{"model": "image flow-matching model", "dataset": "aerial photos of the United States (SatlasPretrain)", "train_examples": 203450, "image_size": 64, "grayscale": true, "horizontal_flip": false, "conditioning": "none", "arch": "uvit", "objective": "flow_matching", "cond_dim": 192, "logit_normal_time": false, "norm": "layernorm", "norm_position": "pre", "hidden_act": "swiglu", "mlp_ratio": 2, "head_dim": 64, "fused_qkv": false, "qk_norm": true, "parallel_block": false, "inner_norm": false, "moe": "top_k", "drop_path": 0.15, "num_experts": 32, "moe_every": 2, "expert_mlp_ratio": 0.25, "experts_per_token": 2, "shared_expert": false, "patch_size": [4, 4], "layers": 14, "width": 128, "positions": "learned", "residual_init": "scaled_by_depth", "optimizer": "soap", "beta2": 0.99, "learning_rate": 0.0027, "beta1": 0.95, "shampoo_beta": 0.95, "eps": 1e-08, "precondition_frequency": 16, "max_precond_dim": 1024, "one_sided": true, "adamw_lr_other_params": 0.0028, "max_grad_norm": 3.0, "max_steps": 7200, "batch_size": 128, "epochs": 4.5, "lr_schedule": "step", "warmup_steps": 1440, "weight_decay": 0.1, "adamw_weight_decay_other_params": 0.05}
Rows from expert 16 of block 11, named by matrix and row number. Rows with one number belong to one neuron. Each number is 200 + 20 x the weight over its row's rms, rounded and kept within 0 to 999. All counts start at 0.
# gate: expert gate (model.blocks.11.mlp.gate, 32x32x128), inputs 0-127
# up: expert up (model.blocks.11.mlp.up, 32x32x128), inputs 0-127
# down: expert down (model.blocks.11.mlp.down, 32x128x32, transposed), outputs 0-127
gate.17,221,204,193,194,195,209,205,229,209,251,199,198,226,192,226,193,203,217,200,227,225,209,212,193,200,188,162,180,182,231,174,198,186,219,188,200,200,208,212,189,194,201,197,210,223,169,203,204,221,222,188,207,192,198,219,226,199,164,216,182,198,203,235,198,236,186,183,179,176,201,177,182,189,226,216,246,182,241,205,160,193,153,166,188,177,191,190,204,176,188,186,192,186,209,195,178,176,182,203,229,184,195,218,244,216,168,207,208,203,170,240,193,188,233,194,222,161,174,207,205,183,192,200,225,186,240,206,208
up.17,188,174,194,200,215,215,193,223,206,205,208,198,232,255,173,183,201,204,197,203,222,208,200,198,169,223,159,184,216,201,205,170,166,224,192,183,193,224,183,195,217,221,171,244,166,219,233,227,188,204,178,229,207,199,213,186,207,216,233,194,189,179,197,168,223,174,197,201,178,183,222,197,195,208,209,210,173,238,178,213,189,186,187,201,168,193,186,249,207,188,190,225,205,211,199,170,186,168,219,249,192,177,201,176,226,204,206,213,172,200,216,212,190,193,179,228,218,206,202,199,172,217,166,217,197,178,190,214
down.17,166,183,183,198,138,185,197,190,193,196,189,221,230,203,196,225,203,193,203,216,212,190,194,197,201,220,263,234,230,208,175,205,193,191,183,208,210,200,179,182,218,194,165,198,196,210,199,168,200,172,204,188,188,240,217,211,180,182,226,229,177,167,168,190,145,169,196,185,203,203,213,220,224,196,229,166,222,174,229,214,196,203,191,215,234,201,225,168,207,203,225,169,192,184,200,194,203,174,227,185,200,200,220,185,200,193,179,184,193,183,186,215,220,199,221,194,224,180,202,178,212,207,213,189,211,217,172,174
gate.18,219,154,237,221,208,189,210,221,177,203,212,193,205,206,260,187,167,219,220,158,167,206,192,238,192,227,194,224,176,203,194,205,195,231,196,242,190,225,202,184,218,195,165,200,186,194,193,227,193,209,209,146,175,182,216,187,202,200,198,180,183,163,178,169,210,200,211,206,196,212,238,187,196,219,192,181,236,202,203,181,181,219,195,189,174,189,210,205,204,207,195,214,180,207,157,207,193,208,203,225,191,218,201,199,174,211,209,229,213,182,206,198,168,205,202,201,221,194,248,170,179,189,209,205,171,191,196,219
up.18,223,198,236,174,221,193,256,211,183,193,216,169,177,193,205,208,162,209,189,194,192,221,207,190,210,213,212,187,169,213,207,200,197,157,191,212,232,222,203,201,186,195,224,186,191,177,194,200,184,168,198,177,199,209,150,195,219,191,159,180,153,231,198,214,224,228,228,196,189,200,218,170,159,199,177,185,230,164,206,206,200,186,185,203,198,201,203,186,220,225,186,204,204,217,184,191,212,220,198,227,239,227,202,187,175,204,200,252,189,221,187,164,199,181,188,181,188,195,230,206,200,213,183,213,214,203,213,216
down.18,245,202,227,201,233,220,192,183,211,194,157,199,165,191,227,182,193,174,183,183,186,174,200,190,207,206,196,223,191,224,209,232,217,207,180,228,186,175,180,217,163,207,209,196,176,218,198,208,206,192,202,167,227,168,203,221,210,209,208,212,174,216,219,195,191,198,167,214,193,254,204,233,202,203,172,231,216,197,183,186,206,184,192,204,189,192,235,200,208,196,186,198,179,224,162,186,214,238,200,230,182,244,178,176,166,183,199,219,209,184,187,173,197,239,214,191,209,172,215,183,176,189,225,197,211,216,222,202
gate.19,224,187,195,228,214,176,188,213,200,202,212,215,143,211,250,185,199,179,200,205,190,220,178,207,209,194,201,217,179,207,197,220,214,236,228,219,209,184,191,201,216,210,205,200,190,202,187,202,196,213,234,142,192,197,202,190,189,157,157,200,192,202,158,178,219,197,188,230,240,226,211,233,197,220,208,208,229,198,217,194,200,192,194,182,217,192,206,184,200,213,194,233,161,205,154,199,190,193,178,202,190,233,165,213,196,190,224,202,214,193,232,172,187,214,210,184,179,185,234,177,184,209,196,210,173,179,188,236
up.19,171,173,166,223,173,198,158,217,180,213,228,229,203,172,196,202,220,174,229,221,206,190,197,216,211,186,202,226,243,199,189,198,199,238,225,206,181,204,207,167,210,206,171,187,210,226,194,201,191,222,208,200,194,188,231,187,201,178,188,183,215,187,165,192,208,205,209,218,218,195,245,216,220,250,217,214,207,212,206,161,195,199,184,181,188,190,180,180,221,207,220,223,178,189,200,184,160,192,177,175,208,191,191,233,222,211,215,180,193,165,250,220,192,210,200,224,188,195,184,194,229,176,187,236,200,190,180,196
down.19,241,211,222,196,227,204,214,193,208,200,192,156,186,177,206,210,174,189,191,207,165,218,210,211,211,170,210,165,185,235,202,183,205,169,205,169,197,194,203,214,199,182,170,188,208,193,180,212,210,181,218,180,162,241,172,231,224,188,203,165,181,206,214,219,201,204,191,213,223,226,212,212,188,223,186,178,231,178,194,196,179,176,209,188,169,246,186,174,210,191,192,190,206,218,153,192,199,218,192,201,218,226,165,183,168,232,223,201,230,209,218,199,204,159,186,201,189,201,199,211,214,164,202,217,236,195,211,188