Rows from block 10 of a small image flow-matching model, named by matrix and row number. Rows with one number belong to one neuron. Each number is 128 + 24 x the weight over its row's rms, rounded and kept within 0 to 255. All counts start at 0. Numbers have three digits each.
After each neuron's rows are labels from the 100 images, of 14976 (inputs lightly noised), where the neuron reaches its largest size: "responds to" is what is common among them. Only what is clearly more common there than usual is listed. The data: aerial photos of the United States (SatlasPretrain). In brackets: how many of the 100.
# gate: MLP gate (model.blocks.10.mlp.gate.weight, 256x128), inputs 0-127
# fc1: MLP up (model.blocks.10.mlp.fc1.weight, 256x128), inputs 0-127
# fc2: MLP down (model.blocks.10.mlp.fc2.weight, 128x256, transposed), outputs 0-127

gate.207:178142161095169155103144140128135148145141122154126166164131144148128146119100119139146148151131144186112143162104104090169143099126144155153097136148114129135201101128150139157130128132160119139131178134154123159126134126161152099120081168167140174128179108143123126150125124155137150145140145145130136142151115136114135144159132171135135177131135105164152112159102148122139124167092
fc1.207:138133123118150117123129136150118153131115109157145179125158096159142166137110153170157168157124149153105166125153133139171159139118160127127139136150122158124156152128130152182180174140119145148163171179124141164137155168139122139159119189115129170159175151136149143164172143154129132134136111177157132130145101139117154147149132138139125149132144127156134152131143137101133106162120
fc2.207:138103109135129150136156115104137138135157158118144075104088172119145137145187090131143117121136144108150104155128161145115110186157081151132145132145135126160074146129087140105125108137105143125127116119173134102101122143119123145172176100113140090114120163145103118129152104155138123109134123090170144126111164151184122125127118106163152108113162155104090113127132109141128102091156
responds to: building (76)

gate.121:119159160120144150155100125120150152093108145110135122097143113122138165155093111183127090092158110109190138068114155100096152144104100150128104132156151116155139123123154101108141133093145114139128152144135118113129063125132142091127128142106157119087123172155108132119119137110144133095141140117157150141162108091140084113157127145140137109142164123100124123124128130112113154055103
fc1.121:180151128124138164116120109131128120084128121139153116131134127146118143093124181117082089155135149114173117114131157103115124140151067128085077110159135111129108154142111111140107158080136124149126123132076142111174090074101151099136092100099107125135131097163105126133119154160133115163129149122161149111131104106134139078149131136121145103139136115127124119093153146147116110091090
fc2.121:137153099138114120155108140119109127159136104109132118152086146161139155086142115156101115109105150125153140168102157081124110105156112167128125109147100123108105174132062131157119142136117143125127114128098171119120165125062154107167100134099120115140157116131151122104134089187138145144165163155170134124135129119152147073124154143122139112145119120121096132099085121139105113109102
responds to: crop field (33)

gate.59:124160102113127174123138132122143127125104153129136125116145149160130141163133112109118132119129126142120165150112097177121136156150146106147108141161138167172167125147187142142171132129135154146149082153132106178146101164131182136108116126084137161138179105116155123158184153168115179119159150128130126166135106163158130120133140147117131155138120117155132151114076119102130135142156
fc1.59:143131113163126119128121158112124074099134163147173094134110130162153143154152170121120137143142119131138128155158134178135134142170164124140125141124175150165121166137159182145124145112147126169159116138154128156164136148122153159098119125136147156145158133127137122142140114187129143110161099125129105180158110176142121117159165133097151097116090099133137158121147125137112146148181
fc2.59:114116147142149167136130135147139185152145105144105150140134156097164104126156120132144155106139133141154101130068118126129148141136042166136140134133125090114131121105100154104111142164122120126113145097168145095085145124132104131112161127176141111148138150161113139108100120135108142149104102101198124129159141141115150168173117098130128105136156141098130107139170122147159115123093
responds to: building (70)

gate.0:153153137097128165133093091125132130104115153126153106134110069107108152126097130141088100095117139104134114137133134158129144112106134151166109143131113075168138117165081122132099126128113156108106112150108145106123065109128081110155123141121130104092152100170115128077134100169127130099139146096142128142174132097132093100139083152136172122115134124102118153112102136131090130093114
fc1.0:158167117126159130130127112142151145079114088130097115174124153165140132088149162132134108170114193111158083158122117128119165116149129116156127117118120142165108142186121082131106142122121115120096152168143133130124135155127122092154071119130135106094119105157089117096144125137127170116146146119138136086142105127158090116137096156159154161105124103127169116102119100100124120133122
fc2.0:158110105139098103091122162100117126150140169140115120111140102146128120124161125136116150123133101096099142124129123071173090145118131115099148088097126141081114130102124092114140133129160159171149133085068145123119120154112152117126178141128113140159143139103166119124150121143172104128107114129119138151115178131124158137113174133135096106150107166131132112164092119122130050115134
responds to: building (85)

gate.231:170103142092146140134166121140133071127153120103105119139135115142146062131084107117110142112085081121136136117139124144133154104124149157133080104079143112150122153118094128129114199113096128130119120164174125115144130110094125109140113148164149146151144177115104133116116127083126065123140099104110163120126110090129146108142104140151092136149127140131155129136136110156149143166118
fc1.231:117079110137141127136069104168071162104123143120129161114150129095103168101116145113156095112102136132122128150150128129116090130118115116132127134153081138144150169107160135147122086108155119118124123127107103147124134105131119140144137101133117149094107046154121145110113110136132134125122094123115164099097113152142127122091115125093079116092156140152153142150128145109124164076183
fc2.231:119154141147070105123127126141150132088138149171136106055129151096128150112140118131102129130160140149118117102133158078113122133158137141161114115075144141113134070140105131083107114141119149166131103125122138148066153115147160128112079167145156153142151137130115113156136117146174137179120097142139101121156102129112149108100122161161139131147137122124119149116139134177109095121123
responds to: building (83)

gate.13:100085102106088140130106131118137142092113107089108098158109139070145079118140100132050123125099089091112106106108138108125124114098073109076142117100106135130127148121118136108104102168128143124083074120104134132139093132101112121127098104128100122133094104116120126108112107146125120121065107121100111103142099132142142117094117113114123122115122156115078114107112135109126129101123
fc1.13:150128157139117104148120116098128158144136156166114164169136123132150124104121158145114152113148128162147099142109110159151143109090163127142112101136079153140141182085158127121160095150120127119103126172129133147146121145125157090104070194088135136161159122124136107122105119129136148069104154143113115078134152155107118141156155111123138116163127107127095186135134109130106132132130
fc2.13:108135118177105132104099147100138140131135194135115129138152131158164128099116124104106133095137143120128135149127106102130137106130133125114104094112093165103161170121107125132161134148119129130148096156138129121120110159106139123143070180089136122153125109111158095139190082112150120138145133122075084123134154111110102107116177141140107114184116075131117123133113107145094153162135
responds to: crop field (37)

gate.185:090125123110138154128166107160143082138086134129140102143123146131118153148086101081130127082162148130134091134138093123126130099142114117141159102114134121156145147144081118110134117112125142179114120128144141128131120125152160141159156144182118123120104072154120079156134099116121134075145112182114111104144154127122134135151140058131146146082132131141135130093163085156117105121111
fc1.185:168091126145087099143073121093113122132127138140104151119125088088126108142117138151148139135138091160112137127122137098108125099113157134130147129138120144071094118072109135110125122142134127103115124139140095183089126102144067166114163139123130120125133154119143164122087123117093106136113116138098073141107120137091133129078133098101063098115132127140109129171131138096148154116135
fc2.185:119128125124065155069150083138111119125109103126107142144116108130079156131135155061133170118141130154148092148120147150129146101118112131145143140161120115143135141180132138131143129142131167122147111120151103089192110125082166128115103151095101126137169133138135127115103089147129128132159126154104099102109135103122155159109153135074133124135115112146130105061104117118142131140151
responds to: crop field (39)

gate.177:097185147100153153132142118150143140123201153106099109159177086131141100127155134148128181107109154136170143144146141180123132136155117149172115140131132135140117140186128144147103118116110140156110152166154146131106139150141144125144121166133175159112154122141122155166119113100086147112128159122085135145152136105139166102103075147115124124141134137134102122140132118111142126139088
fc1.177:133135127137069162146118120134128127156110139137097115101124124130124133167107119174156142124113098147080127125131124100115058079112111128083138117159125116130121086124137141118156088088154141136114082096046150149089104101101129154136148155099102135139131080126108130133118168129130084148126148116116122135107112147149115137116174101110125120115135146125104148113114152133115165088140
fc2.177:100106160099164158105177091125114127089148136103144097148143092131147125158162129122123135082120156138109154138119142159124141105154113125190089158126138139110120121155160135095106149122112125114112141185169103123105129116161126126095111142112152120140131101182078113149116138109128131133116160111107136152129096112118104083116060121157123112135117150106107120101149135111123189125132
responds to: building (76)

gate.159:151047118173095143122136153172104117121128156160167132161126106120154139123102155146134104113122124090156100143155102124076122112110106105149088125126094165152095109106110115117125121099092132129148133110136110149094120143111092122165119140169106161131156178098133102153121097144128136133095144095136109121114122081135161155153074133124125100106119118142153125094142129155127153113122
fc1.159:106122151099135125161058111153123143144153104110117150159133119073094118146104117148125138067121141137139163169122129128155135105116143134115087097096113150132136142113111112178101115134131115143081127108103093099097120158085136143147153104097132143148113102143107150129073155102126085145158090138135100100156106159138121121091137084121124123133110157120148096131123160163139134131155
fc2.159:135161145133141096117146124156120129128108187123165148176084160143116128141119142127143146136124081109101099120121134172100140117153159113124113107132146183119120088104117127097164138148115132109113119086070091145099107148109099149115098122155152157105137128111121138137153125148089145102103146113129144129113087107160130106091107128110127140119094127149165120093056115105100156150110
responds to: building (77)

gate.43:160158115164136125146160150147143157109179134166128095158143142159121135126168147107144108140155125141176147139160105103135150141157132131078162154121159142147165099120093110159122100140151118184124133170125115144108139106191129148143148129115140154113143130158100133118101133152160161080101130097149154111132136162110144151148140115132190156144125147109134145125097126172134133130102
fc1.43:085122169127128098110084106133103143170134118090129126140086123060120118161155115127142142058124135128127139085133120112113100127122126123141149133081092117145108121076147127152140105147104132094134157112158112123102123131123116128122088138136124090145118179094131125057120128118122133139140134136132120134121091094116130109121139145111089101148168109162140116139133069129093136090100
fc2.43:133141185113131148127107113139145117136132114155145128151129111121080168185116131129157147151133153191129122112132154164118135133131171122160117149114157086126119139136145118115120138096119113131138175114090110130179150146070111122079107151117111096146113114126111111144134155074131101152155123125147156161140121090135114144094173138126095147119123098170147126135153067120103156135139
responds to: crop field (27)

gate.82:169173114105085128119137151125123148137101147098149088150124114198170110133160134165139090134115147131135166080158148104138152122151103180101151165116158095173130138149129125095152122134119134173117096096116160153146137148131147137115123137117124134136128117112115108156145135115095090152123171081131105145124100167162135151112090114107134145134149122149094138117094153101135145103135
fc1.82:147180123112122139118114110135137148136108177102133107157130125140116173132156137164123077155129123109104162112132145098157156084139121129123152172086169105159139170141125121114147099140138130131122093087142152119153150120167119097127099114139119133129067128103099136129170090109099104117109152073116145139079119151140138155142137149132165117150172131152114121140113156121165158094124
fc2.82:126102151114122160101124138144163170095142108145130132130093150128118118104109119121126146095140110101130170097144106117113145192076112160084129116079148126178092108136096108088121096133116127131112114144105116130123099166115118128105139133112123093106098127067142124141108094108101109161109119145076116148150086133150132152107122113137151107132142133139099086089071136120116118115155
responds to: crop field (28)

gate.190:153159167145160126106162119121136118129111141137110127110122098148141104126103111104144118119126084102139075097128142089111111147139083139129128106110140101115094107111117097084146121122106101080129152120105152106105142074107076134147104107165106150114121155098148132107180087157099092086151169132120099169095155146118100096156107135129123126124144098127090127130126092149129099131120
fc1.190:132103101145125124100120170131129143117111146160147137116169136141132126137126151128066168179146123101153119148141120102162112122106128126148132112140084075149102103103136159138139124098099132132128116161132097143133160116140081141142158133152137190147151136135121076103157125159123166113160177102123139159110120169125095123109152177123141164149172105145111127123137100175151145144130
fc2.190:097113079133149164144091099097165127167107114145119095124127153108125116099132140141119106104130160105081145084151143149114132142128123112067131134158155090123106193133131097127132102147163107144123113121165148151165123150172125119099132163114117090102142121109133148105124134094165157171139111133133113132156155122150120146107124153147087168111114088156117106136118154114099146123086
responds to: building (85)

gate.180:095086092122138128115091119124119116133167143126149145104086128132160132118155104117112097130150165101123139105132108154137128173154149095115117157103085105129120148134116113113108173110081140147107125177150129130099098150132112136180124146158137149135136142113141110124070079160121115110140066155159130134109134113158158094125127134078146125174112102087141135088120134111090141135131
fc1.180:116111176103114167108134098139125117132143122092104081109129116170206108120135115161114112122124118102118153112105095140114130138139161116106066154141130099106142140120125115126101106147136097150118140093143151123138086191136147105154135154153117162134162132097133121142121136164104139119122132122147111130096097115180150135078146149135194123158114105119180137119130148129126118154124
fc2.180:134156125102126137141146165109144123094070116142127148129134125084091134130111154140160146129130096150151103111126132140121099082091115153133110123138173128082109108144132154154145090106125123111145132125068101134154106114110135080079118146129093135084110151102105159124137153074141124119092139105094119137162123134084111126144110127135088135096128164165061103120124108140131122124106
responds to: building (70)

gate.74:133120111148170151144158106135132101141116107164116089155131117123154083105168151115092101150096119122166086132122129119116145143153103124123168119097154143164141176119194116120148186117154102126133126106166130124133141146139140137114134169139142168137092125106132130143096131068153098107136134110112103127098115148138164098073127120124115118144123106109149144096134120086109112112176
fc1.74:130094131164114103148148117139134135140128141102156128126106130141135134149150129145136210114133128098116144065135116134104115116148118155074148116145101078128101114145139154136123100156129145175092094120087157130102100083145144149118163149101107134145109134118139135144093138185090104129089131145149104138140146137151144096113148121112162095156115142121077120113149140181126153107152
fc2.74:118112093102141166179130144108138110145137138161107119116123081162140123156155138103115102116099120198171156179104124134126133108135111121191133136104151129100136130097178127150148156111149136125125121119135125114135178145139123131136131125160117146135115164126153086124112119114123146158153135106173142119142084172144124129048109123101106124083121132132170111148114131118094128128132
responds to: building (92)

gate.41:084126120119135115133118117107132130145166137096105107119158116150084113147116117153089116132130107091132182119192118113132080141141114138174108118143119139114116112062103116122120103146126141088153139147166126114116110140093141111128157124154107114163094173088136148118162104143128127074111119118114131103114143123158110135126139140125139095122162076170129088116159129145135173161092
fc1.41:185141167115126135102162131109087130087083110126138137125090134166159094109143159122140083125133110105113111135104120165101150133123143122110139111155142123111143134142136165153144135126126115164102138079145146122134118163132126137134131144101141129120149146147147090158132147140113058212126149086093140111115105110126127145140100155143116140096126170104140133127143141137079101102083
fc2.41:168178183081119163114151196100078104106136109100124100135166156156149125132124122138108101152155109075173129132107135118116080149156134138188111113162147123141132132125107119148129130146109154120135125097135081104117115130125125123110129117134123143174134118120138140137146122162121116119128097117105154114111186148171108128133091138109146145112147150144122147158177146124124157132103
responds to: building (73)

gate.187:109138138110094162104111145110140097099124139117128115138144166183120124097110172137140143124104157098105120054165142115131132156154079131103112098124118086142124122144120106105104078145178113162105120078082088100127127078168139141167161150108136118141099122143140125119138090141139145133158118145144118155088162131141128100119152145114134107142153111119151141133145108150123151104106
fc1.187:105130135096099124122114132110120138088085095077151143105114093146113133130100109109053163122147112186128095124176120125145116144152078114151127172123135110165151123148165162166132103124107175146106174094154129135148106110124125166099113138135138141153164094135116163147115113141149100109101097120129116114151126131124119104129137131110105135116124078159142136098112142155137146111100
fc2.187:129125137127136120063129078164134145127130111106150134091122088194111190142130115136147111123118136187091099122125100132111123097134088122104119130142113105128152146173142154133120118135111131150140111118055135136100146143154136143115117111123129157114164097136172136112146157154138127146147147151151196118122096127097139129121141160136110171159099090129124125124139127084155122132114
responds to: crop field (67)

gate.242:098149103161119123133152140165147127116119114094138094108133140210097171112128109156142120150120132086142119107157141137114130109152061133113143103162128060160136125150149133121166125091146128166112111101118116110159142108148137148117113122135122144154113083153118148132120114150161100139089109117140161154149118157159160082133125153123144118139129110123105158106110157180120159101131
fc1.242:173105136111119125134109081120150123093163137193085114145108125094128131140131139119145057165152129120134151130100077127100139104110135110122137096131135127103098125149106084145115107131087089123126121138111172126096123128082118131114130114141141111123102161140122086105124171093103125103166141135133129114138130114112090117111131111109127099118099088108178140120104105092121119074096
fc2.242:134139125112111101143133122094147128116127130197125140178115146132105144122154127162128089130130117137135130128072137102152156126121181089165128163146130181097129147123104124190144112160163132141142141156098143134137164083080134112127116173127122130150126134123132121115121179148166162107124110136124196116110147064131130114127147151133119098133114140115147138141150132106149093105120
responds to: crop field (64)

gate.115:126123129127118104112167122103124092132138132085109121141067152118142144093115146114158077129146104120135133096113074156096088104111064127134120094126161108113127125113143124130119109102140107116153108106122124126115133076077103103121090140116086125082155106135119121099162085146105091101120095097147127117083121143099135129093138133157100116115118121149126114084110133132071127122129
fc1.115:140123091130158114147088097072116181108110145137159131101121157143098118115113120119115123154111141127148071137117093122124154091078135096112112128108132107107121122090147126072141135115099111119090109109116135138186102104132137132143086088166112109113110098087169127118130092134104136132190138139091134130133106114112092144129135131132157165112143117115143106145096111104082122141116
fc2.115:103127163108131167167153122115153155143135143120080161154100121100142084131141140106153134152148117142143155093150128107113147114139099148119156116136164133111137143102146100133150111130158120151131116125096118151148126091139112117106138113127118140144133132108078148123132102136122139131149125086057171128120075155158074118151109137112117152136139138191179127136063156151127141131171
responds to: building (90)

gate.161:126164121109108087143120116111144111129079126134152135124102141136164166140141131129120174083152102137148177119164127169142154141159138157073144152126156079168122138142190114112141120128124129145092143130143156131118113159146141132150129134145127162107137128141140157089125101137123121089105148169158136144130155152110149131138134149113179161141100102140071166086131130119100104091136
fc1.161:181166136154125125114138123087127095163143110155109113158163142086134075133152139135121121133114163157129124121125147151151106114126179130136120131090139190120125116170138118148131130198100127105145138168138116119116112175116116115144131126137150117108146157120123124083136177163117146093122156156137125131089108089136077160143140148149100157119102156124136111137112108116110134171164
fc2.161:099117152160138168133160134174143156138185111109114129171129148140119144142099121136132118183117139079105086144130141108100118105096123133141126130172119132115163131109079133123073113138147140130142127116147127107172141116116112108106115136124113113135100172137106115189164144130073147164159094094101128115122117113094104123154092109147115109109139135132165131172124135156125170141108
responds to: crop field (47)

gate.181:157153119093090130122144180090114126114111133133153124110116159155142110142125163102122130133172128129115146142138123159119160104111153136111125136098165094164158140159153176135143130107138123173118089119113162173147156162123156176099122160088111131153156074109126144150117148099107107126159111094078143188130110153128125123111134121100106104117128143135119165148118178120119138123153
fc1.181:189146122105094148109133161143136118111083092136147164095125159097111128106147185084123146084143162128117095140125097122091145142104147128134135115103161136169198128129139165177156119113157132132112104139155127127129141134137106164105131108096152116122139135127154132150135158110135109158148147118140108154130111119127079123153122146125136131137115174091115179173098135135102140104148
fc2.181:074087140162150170148101123154178156185156167138116101176114150136158125133152093180155136146096125153148127131104122101146123135166065137135117132178085119131109149120119124123109117155110138115150147130167143131108132109123128117173108108157149127118133151123148149132120093154101146139107116120169127087145129156146162132166109119127141125151134115116135094125142099119148088136092
responds to: crop field (31)

gate.71:132117127133089147128142091129151141128090076116093078131112121162097145155159096144150126128109178112121115104131177107093105115100107120134134133146131125157128093164137103139139133037148147091104155135136153141143102141094146096145129158142120110127137137117101143110131161135153129112176138136134119111145121140180132117090120153160121114099101121145102103128068100121140156137155
fc1.71:102061110135155091120136126158123105120149148145130119108155127093130159102101108125132171095075127158113137136151086116123142128104128169089154136125150115044129162141114127178144098144117101122148096156133156143089172122109133126134148108175116138105096134145137135144159111148101153161085118151144150128120173103132144130139117158096108132149160142138123144127118104115115116131098
fc2.71:131147124084132088144156171136106164129131140150152131117133193163127133111149111101095142138099133126129132136112089097113153100122107096062131138141157138120160137138108147129107124130130112128112130124168134155096117108113127101164169156091097125124139120152125115172117082125133128145136144149116127080107112156121137097140124149178163131151134115152164122169110147124179195156111
responds to: crop field (28)

gate.131:118131108117127089135145164155091093121146136103114146181133128141134110149132111140108154095117167114147134164188120154111170138115110132145076085116139107135129092077119113158138140096083112115137128115148104098103080122103110177163116140136120110130123120096126104051127134116077116133126116110147133132152124090102156113124139122124185108116139126146152106148100105121132148127146
fc1.131:152056096164117161115135159160169140127122119150147121135115109106101157137128158104114156129132128125146129166120193113154061115066131119119118118168086136114135098137157158098111127150121128127149128128099124110114137152142092128158120129145124184154138122080134131116155113140193183121140152120121128137133121134137099133116118144116092158106171148122121121118145124094109151139134
fc2.131:121134107095135158150109116096166114147102116145118159131104113136125144156131147109147125108107139139095139132166140096143099129094144112080101127115112100076152104166146125060161115157128102110090103168144163127090133102112110110099124123142135161136112145156094153154172121096131126160118151112079114135141135083096113148145154111119126147128106154164109118078145095104159118148131
responds to: building (90)

gate.176:124120147135137149122082135099144141106098134103129122115113160097100120130098118117107109142115114105145110151073115098092108143109132136130126061156116091120116095066099062130088101156116145105079168101121122106124098110116077111131109145149115119126138115118101096111112102102161128153120091104133124131129144100103113153143101097132147124112109140096127126154082124114167120118078
fc1.176:113131148187155156131085112127102153116082136119139108095113116129153115125111111113173157129126151152157170115115069146086131116151142124139079079082133151157138130138193148190107098128149125129101157150124135163128151137152131106114102145144134161125124124124121112139122112126112108114146172079089110104147130127093177105136163139133125128132124108144130140135088130154149124153127
fc2.176:110139161133132104117131121125100156125099152111119072108162103131138145128087092101117129108154158127161126129158116162107148093118140106136136111128110098127143092111185147157121092105145173079122164142152081137126146114200117106112093102135107137100088152124094143128125110125095125127161137113095109106118141128093178099113151155107146135121144119166133157119115119138070124136127
responds to: building (88)

gate.36:112169088117120146173146121153122139102118130084121078118106133184100150102163130117148115125103144078174141127143129137128107130140067140103133117117139106158155129144115120110089138063145144159156091136103156109138111150121140138124114129096120133092152084122093082096142131139139136137134105102127165125141082146172107142143089126143140154139070137097120131142108114131114116114140
fc1.36:121147140168167109089099103158142120143122128144170115102141166154078114160124150141208160094147107183157126128125110113125129118189170137112150108120086161149149126147139116135156156102156126133125127144095121140147150133116140135119126148129139131143149143145123112104111164136137142113155136129120147189158141114130144120119143122107109150188105097158150140114105191127141129114127
fc2.36:169143126140128154097147085146106086111120129120138108096134137137116146127141125129133103117111121107122141138112140120144157125151113140098124119066180151132133141158152134126143163135114139108134085116056152125170171145116127114066127086124163114098140075137119126092143181149132121122185135122150168169110117127127134154100103106124137138163118130107142159123073117115156105120139
responds to: crop field (61)

gate.105:138117094142166149150135115093147162121126149137102141105155119170139184068149158150092094156119144133111134130167137130153097157141095177110132115134127105124103167117163127156105117102114120129106154130116103152136112166162122132143106116088152159127112135143122172126094124142130101131094120088139178125121152146152141088142108195147148149138104127139110139126130116114115181097149
fc1.105:102094150124120109143112096139123106104122163141115166114109135039108103157145134120140151164119109151125093126127079152116136140127121136127152122144114107136119133092113136113125131124069126071110103163107116123121118154121129092140104101144119128113134095124161091113121107100105132103081093208141076123131144133124127145142110106093122115120128167147102142116117090077124140129139
fc2.105:100134139140153106218088168140132114141117125136108122146147101126096119168112134114169097159132135164133119054159116117123143146106174120093131113109110094134114153108123127174117156121098095148133162139105127130130135116113148120116172137134134115140116121110119143164178153076097136114073128097118134102153135111146119131141159102124130118118137134140168112124088099149153164132129
responds to: crop field (49)

gate.57:136135118140112136111145178126128106152138136138141115169121140122139144155148093157106168174137124105151090114187148168130120126131138122110117172135127138105104133147124108145177145132103141124124115105151105136112148111138154158130136187110128116123152153125132174119142111157117103108157132124116178183123139162138142152180116135121127106139151091120148101048138108149062136141131
fc1.57:139146107142148184110163148119153096121129169127137115150157157169160181146138133129119140166145111075124122144151150156116100121114139183091125167126148114138116156169152127099172138118136168106138105076091152125142136128114146151108112144115118145139153095109114152096141130131103063100139156118116169142101148145161161146162099143110123125105130113129103130153120145095113147146132
fc2.57:141108086146119129126126102128120109103145134128126124120147179135137150160132107151121126075144158115155135172142119156147103089127141118135112107160120108079119126122145143171081105143123156098113110146144137129129132149095139159139159109132148137183119138150132099109156140152167103133116105089132153130146137118120114129243090119077110104160142108134102142130164123111108130118129
responds to: crop field (40)

gate.172:099118123123119130114111152096149150108085142103113142103143161133119139173111164138169107134132129110106155109087141165100130168134150107163116139133126109120113091118100158066118119142106114141188105155130133105099134133145105132104115122077117107088196125120153165096136118113104127159127112108158125155100136158116116135128150121088153110135139123087103125097100069138117129164144
fc1.172:112119139123161162164153149093120126142090106084155138124153109155104062138095135132096134107119082129139118109093144132108114148123138137123127091139110134139153136089166141142149146125078134123140157119094163122128125112150091140107105182121132137140181100086152135086143121127104137146081151101067124135116140081122115127126131110113118138156152125121117167070120104122117105133098
fc2.172:127103158118105174172146174127180134142093109111098128136128132141139107132104143142134130122144113112129170118126139071098164160129083136135114113138110095114138116125081162120143126133098128186175089149126145131112084132158126124120126110128100133134194137071154126141149100102133133185101126124100165125133154149144129157126099123124115115126148147095112107095083129141108115148112
responds to: crop field (25)